From a checkpoint of a small image captioner: soap at rate 0.0025, 203450 training examples.
Rows from block 9 of the image encoder of a small image captioner, named by matrix and row number. Rows with one number belong to one channel. Each number is 50 + 12 x the weight over its row's rms, rounded and kept within 0 to 99. All counts start at 0.
After each channel's rows are labels from the 100 images, of 14976, where the channel reaches its highest value: "top examples" is what is common among them. Only what is clearly more common there than usual is listed. The data: photos with spoken descriptions (Open Images, Localized Narratives).
# convs0: expand pointwise conv (encoder.blocks.9.convs.0.weight, 384x96x1x1), inputs 0-95
# convs1: depthwise 5x5 conv, stride 2 (encoder.blocks.9.convs.1.weight, 384x1x5x5, trained with AdamW), a 5x5 kernel
# convs2: project pointwise conv (encoder.blocks.9.convs.2.weight, 192x384x1x1, transposed), outputs 0-191

convs0.294:63 40 47 57 52 34 68 52 71 58 46 46 51 57 58 57 37 39 57 45 50 41 48 63 50 41 63 25 59 33 51 55 56 28 37 61 30 77 58 46 50 43 41 31 44 39 62 52 60 51 43 33 36 65 56 59 19 51 45 41 33 54 64 45 44 35 45 52 57 40 46 51 82 51 57 58 74 55 33 71 75 54 63 41 48 54 47 49 71 46 60 51 30 54 41 42
convs1.294:37 24 41 62 51 31 28 33 53 51 61 56 58 44 44 53 44 58 46 63 47 53 65 67 68
convs2.294:41 64 53 55 50 36 53 49 56 38 60 59 49 46 31 50 48 53 59 48 47 36 42 65 57 57 65 51 66 27 52 57 46 50 59 40 59 35 54 62 57 46 52 25 34 36 37 35 59 48 61 54 39 41 45 33 59 15 40 38 62 62 46 45 49 47 53 60 45 22 27 52 71 54 58 54 46 65 52 54 57 41 51 55 40 25 49 44 43 37 56 43 14 52 52 73 58 73 52 54 44 54 43 23 74 50 35 59 53 55 46 32 61 45 50 40 41 35 48 25 65 44 49 45 44 40 48 53 50 31 32 32 70 47 64 37 50 35 39 36 79 58 55 38 57 79 50 48 53 38 52 62 38 76 49 50 48 36 48 48 64 74 48 40 46 38 15 59 56 44 50 39 40 33 47 51 38 49 48 55 48 54 58 30 42 59 47 61 26 48 34 45
top examples: text has "people"; text has "grass"

convs0.371:53 45 71 85 29 73 50 39 43 37 50 32 52 48 45 62 46 51 73 50 69 42 31 71 40 50 42 80 62 44 49 55 59 61 33 41 30 53 44 54 69 43 51 55 62 47 36 37 64 46 46 48 48 26 47 41 56 64 37 56 57 46 20 44 24 49 53 67 44 53 49 37 46 54 58 44 59 51 41 45 33 41 51 46 41 46 36 47 51 59 51 32 52 50 35 36
convs1.371:42 52 36 64 63 38 36 41 56 56 54 46 48 46 42 47 32 35 44 21 50 59 33 72 58
convs2.371:62 45 54 47 48 61 48 60 40 60 65 59 64 58 49 53 42 25 50 28 54 77 34 43 26 48 65 38 47 38 51 43 59 43 48 63 46 79 74 36 50 68 76 21 33 38 55 56 42 50 40 49 50 77 36 56 39 65 41 62 71 48 48 44 56 58 48 35 53 38 67 50 51 47 40 59 50 74 40 42 51 20 52 58 43 56 70 65 70 68 39 63 34 42 36 50 56 41 53 57 49 36 60 45 45 49 37 51 73 38 45 62 48 35 47 47 53 50 52 50 42 60 50 47 66 52 50 57 52 55 56 59 42 53 50 38 44 64 44 42 68 42 36 62 50 37 52 55 61 59 46 39 46 41 16 45 36 33 41 65 57 56 43 60 52 54 50 42 43 45 45 48 70 65 32 36 40 32 30 66 64 46 55 43 41 50 38 47 86 79 57 57
top examples: text has "people"; text has "holding"; text has "sitting"; text has "persons"

convs0.215:48 39 43 49 52 61 61 57 45 46 45 59 48 57 39 65 40 83 57 53 66 64 27 59 55 56 34 56 54 46 47 54 29 48 45 32 46 52 28 63 46 56 53 48 58 59 37 50 48 64 51 39 33 51 52 57 37 48 66 51 45 42 59 48 49 51 39 79 39 52 43 45 49 64 65 62 09 26 52 46 48 43 32 40 69 33 63 72 69 65 75 45 49 51 42 51
convs1.215:64 63 57 51 26 74 52 47 56 36 44 43 45 50 33 56 48 51 57 37 49 29 30 35 43
convs2.215:29 57 48 60 41 43 62 56 41 33 34 48 54 24 59 42 47 50 48 68 46 49 56 29 45 55 62 53 50 52 50 47 48 50 54 70 50 54 34 50 56 60 57 63 54 14 44 48 60 52 37 67 46 52 46 65 37 45 49 64 30 45 48 57 33 66 45 48 49 58 74 68 56 41 41 33 46 24 30 62 48 36 48 68 36 45 35 42 56 27 65 44 39 52 52 38 34 25 40 51 54 57 32 47 54 65 28 28 43 42 53 59 61 46 70 53 33 59 59 62 34 51 61 49 42 55 34 55 49 63 41 57 41 55 43 66 68 59 60 67 40 48 45 38 41 45 55 66 42 64 58 39 29 48 49 50 45 57 47 48 38 46 15 73 56 25 31 72 54 62 41 56 41 60 58 57 76 47 36 77 69 47 46 57 56 50 75 53 47 58 46 65
top examples: text has "people"; text has "lights"

convs0.279:46 80 27 55 53 54 43 45 62 51 62 59 56 54 34 61 50 43 74 61 44 66 65 47 66 49 50 34 47 63 66 66 49 39 40 56 46 61 41 55 60 53 53 39 41 52 31 46 60 57 14 32 47 32 60 47 49 47 31 32 68 51 46 40 54 57 48 73 68 51 50 47 52 42 33 59 62 57 49 56 39 55 50 59 22 58 26 38 52 42 45 59 31 47 70 42
convs1.279:55 58 57 58 47 44 42 37 52 71 46 45 35 42 31 71 67 71 73 64 53 59 55 54 48
convs2.279:55 40 48 48 48 64 48 40 38 51 52 76 38 57 44 53 44 61 50 41 41 44 52 38 55 41 58 53 54 31 46 48 35 26 50 58 38 57 46 49 57 51 55 58 51 34 38 51 40 48 57 45 19 48 34 32 44 48 46 78 38 48 57 53 73 56 43 54 39 42 42 60 49 44 65 78 37 57 31 43 40 45 39 37 54 54 46 38 38 20 44 59 35 60 39 61 54 61 73 45 35 59 59 36 57 46 70 35 64 58 33 27 41 55 52 36 51 29 83 43 72 55 60 38 49 71 51 53 48 40 48 51 47 41 42 59 56 39 76 45 76 29 62 39 53 58 67 51 54 52 40 73 74 46 53 40 58 62 52 48 25 52 82 20 57 42 56 60 62 36 58 66 65 50 52 50 56 53 25 56 41 49 47 54 38 56 61 47 57 63 46 56
top examples: text has "people"; text has "grass"; text has "ground"

convs0.275:34 44 44 57 34 51 19 49 47 49 59 63 58 40 26 47 60 46 29 53 58 68 40 45 53 31 60 68 48 48 57 55 44 57 30 38 26 46 59 27 32 77 55 25 68 70 45 45 46 47 51 38 58 42 41 50 66 29 26 68 47 53 49 44 55 43 55 38 51 37 51 47 56 53 64 63 47 15 53 48 34 58 42 47 65 52 53 43 51 58 48 54 48 49 49 58
convs1.275:45 50 54 42 31 54 50 58 44 36 62 66 60 45 46 70 60 60 39 37 70 72 64 44 34
convs2.275:29 54 77 47 47 14 41 27 51 67 50 44 66 57 53 52 42 45 50 75 35 51 54 65 32 39 47 26 43 52 44 52 49 39 42 39 43 46 65 53 51 56 45 34 64 47 64 60 37 53 35 31 56 44 33 55 52 52 55 56 30 51 62 58 53 53 57 58 52 40 35 48 44 57 45 49 30 72 36 33 31 33 53 54 35 43 47 57 26 29 48 58 52 37 36 56 60 56 37 37 45 48 52 39 44 35 32 40 35 59 27 71 29 57 29 44 61 63 41 45 29 52 40 67 56 31 41 46 30 46 55 53 53 63 71 47 31 55 53 44 70 42 48 57 40 50 53 44 64 40 53 40 24 48 45 52 53 28 47 32 58 47 39 44 40 46 56 60 27 47 65 40 41 48 43 50 75 48 33 46 55 43 56 28 58 14 65 51 52 45 47 46
top examples: text has "people"; text has "standing"; text has "sitting"; text has "front"

convs0.181:44 52 41 46 55 48 47 55 29 32 41 39 57 42 45 46 51 40 55 54 51 54 43 53 45 65 47 35 50 65 41 58 33 40 51 52 34 71 53 51 47 77 40 63 42 41 59 64 47 29 33 33 46 53 76 73 41 41 57 44 61 55 49 67 61 54 48 47 60 44 30 38 30 65 49 74 47 59 29 66 45 67 47 68 38 58 24 39 47 42 36 44 23 59 55 33
convs1.181:62 41 37 38 48 53 41 61 66 47 29 31 66 60 43 36 43 58 37 37 44 36 60 53 70
convs2.181:59 26 68 36 50 65 60 43 50 31 28 44 32 55 68 57 40 44 40 47 46 41 22 52 36 43 56 32 46 39 52 48 47 64 37 49 49 60 59 31 68 29 43 31 53 56 51 51 43 66 38 62 56 42 59 66 59 65 46 50 57 61 41 63 32 50 59 43 56 58 45 30 49 44 41 54 60 39 35 39 60 43 49 58 49 50 44 51 59 30 41 89 51 50 50 48 43 43 54 46 44 76 04 41 56 60 41 23 59 57 46 53 35 41 64 38 69 41 63 46 57 49 51 60 44 53 64 35 28 41 77 60 40 57 67 62 55 32 55 44 42 39 69 39 42 42 47 22 50 47 37 57 79 36 52 37 38 50 46 41 55 64 29 56 46 51 31 52 42 56 60 46 33 31 45 43 57 35 38 65 42 53 44 45 47 47 48 55 46 34 52 54
top examples: text has "sky"; text has "water"

convs0.189:45 42 58 51 60 55 54 50 64 54 57 35 52 40 55 42 58 76 34 62 53 55 37 48 43 43 59 37 66 41 42 50 48 61 53 40 63 51 42 51 47 70 43 32 54 67 43 48 30 53 36 26 61 57 49 38 70 51 37 40 25 61 39 74 15 50 49 43 56 58 56 52 57 52 46 37 20 48 45 37 53 46 46 68 46 35 49 70 25 45 50 43 25 48 41 34
convs1.189:61 43 39 48 44 76 63 64 63 50 43 50 32 44 40 40 42 45 57 27 35 58 43 41 30
convs2.189:78 56 37 65 55 64 58 45 48 35 66 65 41 63 53 45 48 53 59 51 46 59 63 40 61 61 52 50 56 36 54 28 44 45 45 25 54 45 52 34 60 37 52 64 76 63 42 58 49 40 41 67 49 48 70 54 41 55 48 40 61 56 64 51 59 42 56 58 55 39 36 50 75 48 52 72 70 51 45 59 68 66 64 33 74 50 39 65 33 32 53 53 38 47 34 53 60 53 61 59 46 45 66 52 45 48 69 69 52 53 56 39 68 49 55 79 56 46 63 30 68 46 57 54 27 40 29 43 47 46 71 57 74 45 51 52 49 49 20 49 58 34 36 50 40 51 58 54 64 45 43 50 81 27 38 65 53 67 51 38 25 35 65 53 43 50 45 47 39 52 81 51 56 49 42 40 54 39 47 57 57 35 32 45 60 45 30 37 46 42 37 58
top examples: text has "sky"; text has "trees"; text has "buildings"; text has "road"

convs0.377:46 50 38 45 31 58 58 36 40 58 55 45 41 44 71 54 80 48 50 45 51 45 31 55 44 49 50 61 39 60 35 74 51 60 40 38 47 46 42 63 60 41 67 45 72 37 56 42 48 38 63 52 27 37 60 55 63 47 52 41 65 47 43 39 31 29 63 51 61 59 47 41 45 69 71 51 41 52 65 18 58 45 64 66 36 29 36 34 57 37 46 45 65 33 38 52
convs1.377:40 45 45 27 82 47 39 52 34 44 51 55 52 54 55 57 65 52 51 32 62 68 67 54 54
convs2.377:62 52 38 61 73 58 53 57 60 46 66 36 71 53 43 50 71 38 48 46 34 68 56 76 53 59 54 45 40 35 42 57 43 40 47 27 60 14 60 61 60 76 30 24 56 51 46 52 51 39 49 50 60 22 55 61 63 35 68 54 47 59 52 32 58 54 55 65 44 61 55 55 47 44 40 69 60 74 48 46 52 39 49 34 67 48 63 49 48 75 40 54 36 35 59 55 47 49 47 36 53 36 40 65 37 44 58 50 37 30 56 34 47 34 45 69 51 38 47 28 54 41 60 53 68 65 67 61 45 58 67 58 44 63 40 43 50 67 42 37 52 48 63 63 59 30 47 38 39 84 37 40 50 68 61 48 62 51 27 58 51 57 47 41 55 61 53 32 54 52 53 58 41 56 49 24 56 42 37 53 42 46 56 36 27 49 53 48 41 43 32 35
top examples: text has "wearing"; text has "man"; text has "woman"

convs0.350:50 46 54 41 48 60 54 63 55 56 50 61 58 58 37 48 34 62 25 54 46 36 70 60 49 33 46 55 45 38 76 70 63 43 61 53 52 57 39 38 61 33 52 26 55 21 60 47 41 27 49 65 55 28 68 37 27 47 52 49 49 46 50 49 45 63 46 61 48 53 30 44 46 41 67 58 21 43 59 67 50 53 57 44 56 50 42 49 47 36 46 28 30 78 51 45
convs1.350:22 32 31 32 50 30 43 58 48 56 50 52 48 40 38 56 57 47 53 30 61 51 57 63 37
convs2.350:69 59 38 57 55 62 37 37 59 55 47 52 29 60 30 58 29 50 47 49 62 53 52 40 46 39 65 59 46 36 58 60 65 44 33 57 43 58 49 40 58 54 50 59 46 52 58 44 45 68 41 67 47 65 69 35 63 54 41 57 49 48 59 37 31 60 59 62 72 47 45 38 57 82 36 40 76 55 66 47 54 59 50 51 31 55 36 31 30 55 50 49 27 67 69 70 26 70 47 31 64 47 62 63 62 59 64 49 55 62 78 51 45 41 53 50 27 55 47 45 45 38 26 49 54 31 66 39 54 49 55 53 46 37 58 66 51 36 58 51 40 37 52 39 45 41 68 42 56 51 58 46 44 54 31 49 56 73 33 50 47 43 52 28 58 45 49 65 40 67 57 41 76 57 36 40 55 36 42 46 25 31 25 45 52 37 43 47 54 59 54 24
top examples: text has "sky"; text has "water"

convs0.212:42 59 63 41 56 61 56 76 51 42 49 44 67 58 65 50 52 55 25 62 40 32 57 65 60 51 62 60 50 47 60 61 58 78 55 74 31 39 37 31 45 49 30 41 51 40 32 44 53 52 24 43 40 41 68 45 59 58 46 52 62 59 73 52 52 62 51 54 38 56 50 41 54 62 37 37 49 61 67 40 29 71 48 66 55 54 43 76 36 61 52 42 53 41 49 67
convs1.212:29 37 37 49 46 50 33 38 57 46 62 53 22 45 39 57 50 27 43 45 57 51 32 45 37
convs2.212:36 39 61 75 53 47 38 61 62 67 45 45 53 62 54 30 68 45 57 47 59 82 51 53 58 43 63 57 55 48 58 44 57 61 66 43 63 34 57 65 48 62 37 44 48 53 49 52 48 68 58 38 52 79 44 60 64 33 41 51 41 47 42 30 45 58 64 51 73 59 53 66 27 37 58 58 54 28 45 39 43 92 67 55 63 36 53 48 62 50 55 19 42 51 49 47 57 51 53 48 59 39 72 37 36 54 37 45 50 64 29 58 64 49 38 38 62 52 65 38 26 45 35 50 77 48 38 43 60 60 61 72 45 48 36 82 64 59 47 54 67 58 65 53 33 45 62 53 54 62 40 54 50 43 30 53 63 44 53 49 62 33 43 44 35 63 32 74 54 50 37 66 41 50 58 44 39 46 46 47 53 48 48 61 57 65 45 32 42 37 40 41
top examples: text has "wearing"

convs0.246:50 44 33 74 34 57 33 76 50 76 65 52 30 42 50 44 78 42 60 46 64 45 32 45 53 41 56 55 45 47 47 54 46 60 60 31 62 34 56 46 79 42 43 63 39 44 42 66 42 59 63 33 46 41 23 42 73 43 40 43 44 24 53 53 50 38 45 47 56 51 55 50 63 43 46 48 48 70 45 37 42 60 51 63 44 57 41 65 41 62 42 48 56 40 58 25
convs1.246:35 34 50 36 52 39 23 30 29 46 60 54 42 46 40 61 62 50 35 33 53 52 48 49 39
convs2.246:36 45 58 32 50 49 30 48 50 30 60 43 35 36 36 55 80 68 69 56 62 77 62 74 56 66 59 35 45 66 37 56 48 25 60 55 37 35 28 59 68 50 43 41 68 65 54 41 59 59 43 61 44 49 55 60 46 41 47 45 48 61 55 64 35 42 68 49 39 67 48 48 39 74 51 55 44 75 48 42 50 45 35 25 55 51 50 48 46 50 54 39 34 60 57 24 54 35 42 42 54 46 36 53 59 29 63 55 22 48 47 47 60 59 41 40 49 59 36 53 50 45 55 62 56 63 52 39 49 60 43 60 46 36 70 52 48 48 33 64 62 62 57 68 36 63 39 59 59 55 54 35 33 38 36 59 46 45 67 63 59 38 32 54 53 47 61 20 59 53 39 53 47 60 55 33 21 69 45 62 51 62 57 47 67 43 67 29 39 49 65 54
top examples: text has "wearing"; text has "white"; text has "black"

convs0.358:57 55 65 74 41 55 53 47 59 47 47 51 26 64 53 53 43 44 39 45 38 30 57 63 62 69 44 34 55 56 66 49 45 50 21 53 43 24 45 52 74 57 54 22 39 43 25 57 59 68 28 41 45 39 52 40 46 53 60 31 59 73 54 42 44 49 63 69 50 46 55 61 49 62 34 61 73 37 56 61 60 56 53 41 57 59 29 55 54 60 30 44 47 48 49 41
convs1.358:46 41 57 63 46 27 44 53 61 71 55 53 46 42 47 39 43 48 36 65 79 61 64 65 47
convs2.358:56 43 41 68 55 56 46 43 47 57 45 86 57 65 75 59 44 44 58 79 74 36 41 36 34 47 62 36 54 60 37 59 70 42 46 51 48 49 51 66 52 67 59 52 59 70 40 57 73 38 56 67 58 32 60 67 46 58 51 75 51 36 71 52 47 57 61 45 54 29 52 52 65 53 44 67 58 32 35 52 46 47 41 46 40 44 77 54 51 57 53 57 41 58 55 48 57 38 52 58 44 53 41 54 72 50 34 56 60 50 50 49 31 30 45 69 45 59 45 71 77 45 44 47 55 48 41 65 56 61 36 47 54 68 53 45 30 48 50 57 46 56 55 47 52 99 43 62 60 59 38 47 34 79 52 49 35 41 53 53 63 47 48 47 43 39 58 56 31 57 34 55 50 69 54 53 64 64 43 62 41 46 71 66 45 70 53 39 35 52 67 44
top examples: text has "standing"; text has "holding"; text has "man"

convs0.223:60 43 41 68 25 52 55 35 63 61 50 44 51 72 69 59 53 44 51 53 53 67 47 78 50 24 42 70 43 25 42 30 34 45 22 66 36 55 60 62 45 29 59 53 46 48 37 43 49 39 61 37 46 59 40 47 48 62 54 57 53 53 45 43 55 72 79 58 28 73 37 47 35 55 42 58 39 57 53 56 49 50 56 63 39 43 56 48 56 44 48 46 50 66 32 49
convs1.223:60 61 63 48 38 53 51 64 71 69 44 60 70 63 75 43 55 60 65 64 58 52 57 56 52
convs2.223:33 33 30 65 61 08 27 46 37 56 29 42 56 44 42 42 39 77 42 42 33 60 52 52 66 42 38 57 40 50 48 50 66 68 50 65 52 54 42 48 41 47 56 55 66 51 54 54 56 16 49 53 73 54 50 38 57 86 48 46 53 40 48 36 36 53 59 55 52 60 50 58 35 51 45 47 55 47 46 62 68 56 50 64 51 42 43 49 47 32 37 59 69 41 51 38 28 37 42 56 55 64 51 73 50 42 48 57 47 40 76 48 48 64 38 30 34 53 38 43 37 43 55 34 41 53 59 68 49 59 62 51 27 49 37 54 60 32 52 48 41 51 59 43 33 50 40 52 23 63 35 42 47 37 43 66 53 44 73 50 69 52 41 38 55 63 57 45 39 44 63 52 31 60 60 46 66 58 58 69 31 40 46 48 32 46 62 54 56 30 68 70
top examples: text has "people"

convs0.342:64 38 47 47 54 65 57 45 48 25 55 50 52 33 52 63 44 56 66 62 38 50 50 71 49 50 41 38 41 49 55 62 37 59 52 60 62 57 44 49 57 58 53 61 42 36 60 54 51 22 35 44 54 58 42 77 42 42 60 60 36 77 61 49 48 39 52 62 54 81 65 54 38 57 39 43 26 33 39 45 64 51 47 57 58 41 73 31 76 33 42 56 49 62 70 66
convs1.342:52 64 51 50 55 54 51 41 60 68 35 51 62 59 25 33 54 57 54 25 52 56 67 61 33
convs2.342:40 56 76 44 44 49 60 33 57 61 64 49 63 63 54 60 49 66 55 43 50 58 47 55 31 52 36 48 56 58 38 49 67 35 33 45 43 37 37 40 73 65 47 36 65 46 65 58 59 57 54 46 42 38 71 48 39 72 59 61 34 61 69 38 45 36 62 47 58 64 44 41 57 55 45 75 50 76 49 57 54 52 56 69 53 45 51 59 67 53 39 54 47 70 63 55 48 44 50 42 72 64 43 39 37 53 48 39 36 46 46 39 31 43 50 43 67 52 58 50 43 55 65 44 63 54 40 55 60 40 60 47 55 55 59 37 58 52 60 41 55 55 50 41 32 54 53 52 47 51 35 35 42 22 35 62 40 65 62 41 64 39 47 41 68 66 38 73 48 71 66 79 48 44 54 65 41 93 63 64 21 47 56 61 54 31 51 54 65 42 78 33
top examples: text has "wearing"

convs0.29:52 62 53 61 37 61 39 48 56 55 50 62 48 49 40 34 65 55 45 38 63 63 45 60 75 41 39 78 79 48 48 49 56 55 59 46 52 52 44 56 49 31 59 74 26 54 61 28 37 60 29 49 61 53 47 54 40 42 56 62 34 57 42 61 48 58 60 45 44 46 67 49 53 55 55 74 46 56 73 30 40 52 28 72 41 29 44 49 51 59 23 62 64 52 47 57
convs1.29:33 30 61 63 61 37 28 56 51 50 30 38 44 36 34 39 40 40 44 46 46 33 46 43 45
convs2.29:35 49 60 35 69 64 60 21 57 42 45 46 35 44 48 53 57 36 67 46 71 34 68 78 49 67 52 50 52 37 43 46 50 57 51 44 70 54 44 45 61 39 27 35 37 68 65 58 47 49 28 32 42 57 37 54 56 48 59 46 53 70 31 61 46 36 70 50 63 57 59 45 39 49 38 26 57 42 60 43 49 52 38 43 64 33 53 28 44 57 53 61 75 37 59 59 52 66 43 56 62 62 39 61 57 40 29 54 73 55 53 47 18 65 61 31 51 45 34 61 56 61 64 27 51 34 61 48 54 54 49 52 62 38 60 54 55 40 45 46 66 38 48 48 52 41 60 38 69 43 62 57 57 45 65 43 79 50 69 48 56 47 58 65 35 63 54 27 50 50 78 57 54 51 37 43 29 49 61 38 52 44 71 57 47 59 43 52 38 35 71 47
top examples: text has "standing"; text has "people"; text has "wall"; text has "sitting"

convs0.312:76 49 65 55 59 46 46 53 38 58 49 61 67 56 70 52 44 44 48 58 62 29 41 48 42 69 50 49 53 59 58 51 35 41 66 54 64 58 43 68 28 55 47 57 51 47 43 60 53 57 43 55 50 32 39 29 64 55 65 67 29 57 64 59 58 48 57 42 61 35 46 65 51 63 44 46 64 32 43 61 27 54 75 42 45 44 54 60 57 68 41 44 71 70 86 63
convs1.312:40 44 59 60 45 33 31 49 42 46 46 41 50 60 51 39 40 48 52 60 77 68 69 70 61
convs2.312:41 45 37 18 31 58 42 32 37 63 48 56 43 57 50 26 39 54 48 63 54 65 66 56 52 69 47 58 58 31 56 53 40 83 64 41 37 48 44 64 47 64 59 59 70 63 50 63 39 52 46 57 60 73 39 55 63 53 56 41 42 57 45 63 50 26 57 53 58 55 66 33 33 50 48 39 70 56 61 51 75 48 44 42 54 65 48 60 31 69 48 62 57 68 35 40 33 38 79 53 49 29 44 79 33 64 59 37 47 40 54 53 77 75 43 42 57 48 67 58 58 37 41 55 61 66 51 62 45 56 44 62 55 46 51 42 48 34 70 33 39 34 42 56 56 40 53 44 48 45 62 66 45 49 44 66 72 37 65 41 48 77 56 58 30 47 59 54 55 55 56 55 51 43 61 52 44 34 51 31 57 37 41 37 56 40 34 64 52 64 47 47
top examples: text has "sky"

convs0.297:52 48 59 34 72 63 40 46 48 49 70 63 48 46 69 42 54 52 31 42 53 37 35 35 70 40 44 62 49 45 50 38 37 39 48 85 54 60 51 61 65 41 74 55 51 57 54 63 48 37 53 28 61 56 62 34 36 51 51 53 53 67 17 54 42 41 55 57 43 66 56 64 48 23 69 48 35 71 71 49 42 56 42 48 45 51 59 57 51 34 67 46 50 57 64 53
convs1.297:52 50 61 63 53 42 65 44 44 37 67 61 63 39 41 70 71 69 65 51 34 34 48 47 46
convs2.297:48 42 57 71 51 73 52 26 51 65 45 38 61 48 32 57 37 79 31 50 57 38 36 40 44 61 53 53 63 61 68 41 55 52 33 53 47 50 48 41 38 53 74 54 31 51 24 22 82 47 53 49 35 47 69 38 46 59 46 49 48 58 45 68 55 59 42 53 69 53 34 44 51 49 55 48 58 45 53 40 45 53 37 58 39 63 61 68 56 45 48 53 47 45 44 51 56 46 37 75 38 34 35 36 53 37 81 65 51 72 44 37 41 48 35 55 56 43 43 52 65 60 56 34 41 49 42 58 43 54 25 54 49 59 64 52 42 45 41 67 43 48 40 58 51 28 54 25 39 28 59 37 40 40 37 50 49 22 44 69 42 72 34 49 56 52 63 76 20 33 54 42 49 49 69 50 49 52 51 48 65 45 59 43 40 51 24 50 53 45 45 63
top examples: text has "standing"; text has "wall"; text has "people"; text has "table"

convs0.256:58 54 68 45 66 32 55 37 29 41 45 32 32 41 53 64 54 55 54 41 46 49 44 66 48 49 44 34 42 51 59 55 61 33 78 77 67 44 43 47 46 55 53 23 43 57 38 61 49 48 56 50 64 75 39 34 49 33 52 46 45 54 58 62 38 53 52 45 45 47 46 68 61 54 47 35 48 41 58 88 44 57 23 48 43 62 41 61 54 68 45 35 40 59 37 68
convs1.256:46 50 61 59 59 46 43 56 69 47 52 37 53 60 28 44 53 57 59 41 48 62 22 22 38
convs2.256:61 41 53 43 67 42 19 62 63 44 59 70 72 52 49 67 68 39 39 38 69 45 30 33 58 71 57 64 58 44 47 81 52 47 54 66 61 24 46 55 73 60 54 38 39 52 65 56 65 35 34 42 51 60 39 39 35 31 47 32 31 49 42 52 61 67 52 10 48 68 54 43 56 65 45 44 63 54 48 46 36 49 38 44 51 54 53 39 58 46 41 27 43 57 36 75 64 33 54 58 40 58 73 38 46 53 62 53 55 37 53 59 60 46 60 51 42 38 41 52 56 54 33 48 61 67 42 45 44 43 38 40 62 43 74 45 73 40 61 58 52 58 30 41 56 51 43 65 61 42 54 47 32 64 54 61 47 43 68 70 53 55 39 46 38 59 48 43 54 34 47 47 50 47 67 54 36 23 72 56 50 53 37 52 62 40 45 38 53 52 54 40
top examples: text has "sky"

convs0.76:39 76 43 56 41 47 45 42 44 49 52 52 36 63 43 33 41 43 70 34 40 72 46 57 65 39 61 56 62 64 40 49 19 53 52 43 61 64 59 48 37 51 39 79 48 58 57 65 23 51 63 41 56 50 60 46 55 67 75 53 42 55 40 49 76 62 54 41 68 28 71 46 56 65 48 57 72 47 32 71 49 52 46 56 58 48 46 38 56 56 58 53 55 42 52 63
convs1.76:42 50 28 51 52 25 36 39 64 38 38 40 58 49 36 38 40 42 38 51 37 58 43 50 72
convs2.76:25 67 52 40 64 76 44 48 59 40 40 55 42 41 65 65 47 29 52 37 62 38 37 30 44 60 44 56 40 50 45 51 52 58 39 38 44 73 49 41 59 31 38 64 18 59 81 54 33 46 51 71 48 45 37 53 39 74 44 53 47 52 60 39 49 44 42 53 37 59 55 49 48 55 58 51 39 54 34 80 52 64 42 40 57 43 40 65 37 46 64 67 68 40 47 54 37 58 53 46 36 50 32 37 57 41 65 34 60 45 51 66 32 63 51 61 47 42 38 44 44 32 73 41 63 40 40 69 51 72 66 53 47 53 51 44 45 59 28 34 39 41 45 62 43 71 60 43 37 69 55 45 71 44 21 50 39 60 25 48 44 58 59 46 31 55 32 57 48 52 42 69 31 68 55 58 64 50 45 49 39 44 60 41 55 39 61 48 61 54 71 44
top examples: text has "sky"

convs0.293:39 58 42 62 58 42 47 41 54 57 56 72 49 51 62 63 67 46 32 36 43 35 54 24 53 40 61 65 35 70 50 52 52 65 43 45 58 36 60 41 69 41 67 54 37 33 54 58 41 68 72 51 54 50 73 59 49 32 35 45 56 60 28 56 48 36 30 57 43 44 44 24 60 37 61 46 67 66 44 59 55 56 71 36 40 48 50 61 34 61 55 68 56 36 48 34
convs1.293:46 45 45 45 38 21 43 56 38 30 46 65 65 49 48 53 69 54 38 55 47 63 73 48 59
convs2.293:68 34 33 38 47 37 40 57 61 46 54 42 38 40 70 36 68 35 54 37 39 44 73 53 65 48 29 46 57 47 47 61 61 61 65 40 52 28 41 51 52 45 42 34 50 48 45 50 45 64 47 49 58 65 69 36 53 57 68 48 50 61 54 35 51 76 39 46 57 84 40 47 38 27 41 62 56 68 66 55 37 53 67 53 47 47 63 42 60 59 57 24 49 43 45 57 45 46 50 35 72 55 63 45 61 52 58 60 28 37 45 66 38 56 50 37 68 30 48 54 57 43 42 72 37 46 41 31 43 49 48 60 51 52 77 34 58 60 54 64 57 59 47 50 53 49 48 60 49 35 54 57 37 48 43 38 57 51 51 52 56 48 51 57 55 72 49 56 79 63 55 63 34 61 48 40 16 59 47 64 13 75 45 70 52 61 61 37 65 45 53 34
top examples: text has "wearing"; text has "person"; text has "man"

convs0.309:40 49 43 47 51 37 66 43 40 38 45 46 47 54 54 56 39 49 14 53 55 90 31 32 41 65 50 58 44 25 43 51 52 55 40 42 73 42 50 60 46 43 39 44 38 56 48 21 53 55 37 49 61 21 47 25 45 67 35 49 51 49 60 51 62 44 57 53 58 47 40 35 67 38 57 57 40 44 32 64 46 47 45 35 48 60 49 25 58 50 63 35 43 54 38 45
convs1.309:58 52 55 46 45 46 59 42 43 54 54 70 58 60 37 21 37 46 47 34 42 59 26 57 70
convs2.309:41 63 68 55 61 74 45 38 45 41 71 46 65 49 37 47 31 57 45 46 45 49 41 22 62 54 63 26 43 60 60 43 49 39 55 28 40 56 49 45 56 45 48 39 46 81 51 48 53 42 51 33 51 56 46 58 53 52 40 56 61 53 38 53 59 50 20 71 31 38 67 41 32 46 59 47 46 53 39 25 52 42 67 29 60 43 44 39 37 56 61 39 78 56 35 39 46 37 50 55 45 58 45 39 65 68 35 35 34 55 54 45 62 51 65 36 50 63 57 65 49 45 60 65 52 45 65 65 62 38 37 42 39 62 49 39 49 45 41 83 27 61 32 41 37 54 45 45 57 37 44 40 59 65 49 57 56 53 45 56 59 53 40 46 34 53 50 47 21 67 40 39 49 52 65 80 58 59 38 63 67 49 59 49 73 60 44 70 47 64 25 57
top examples: text has "people"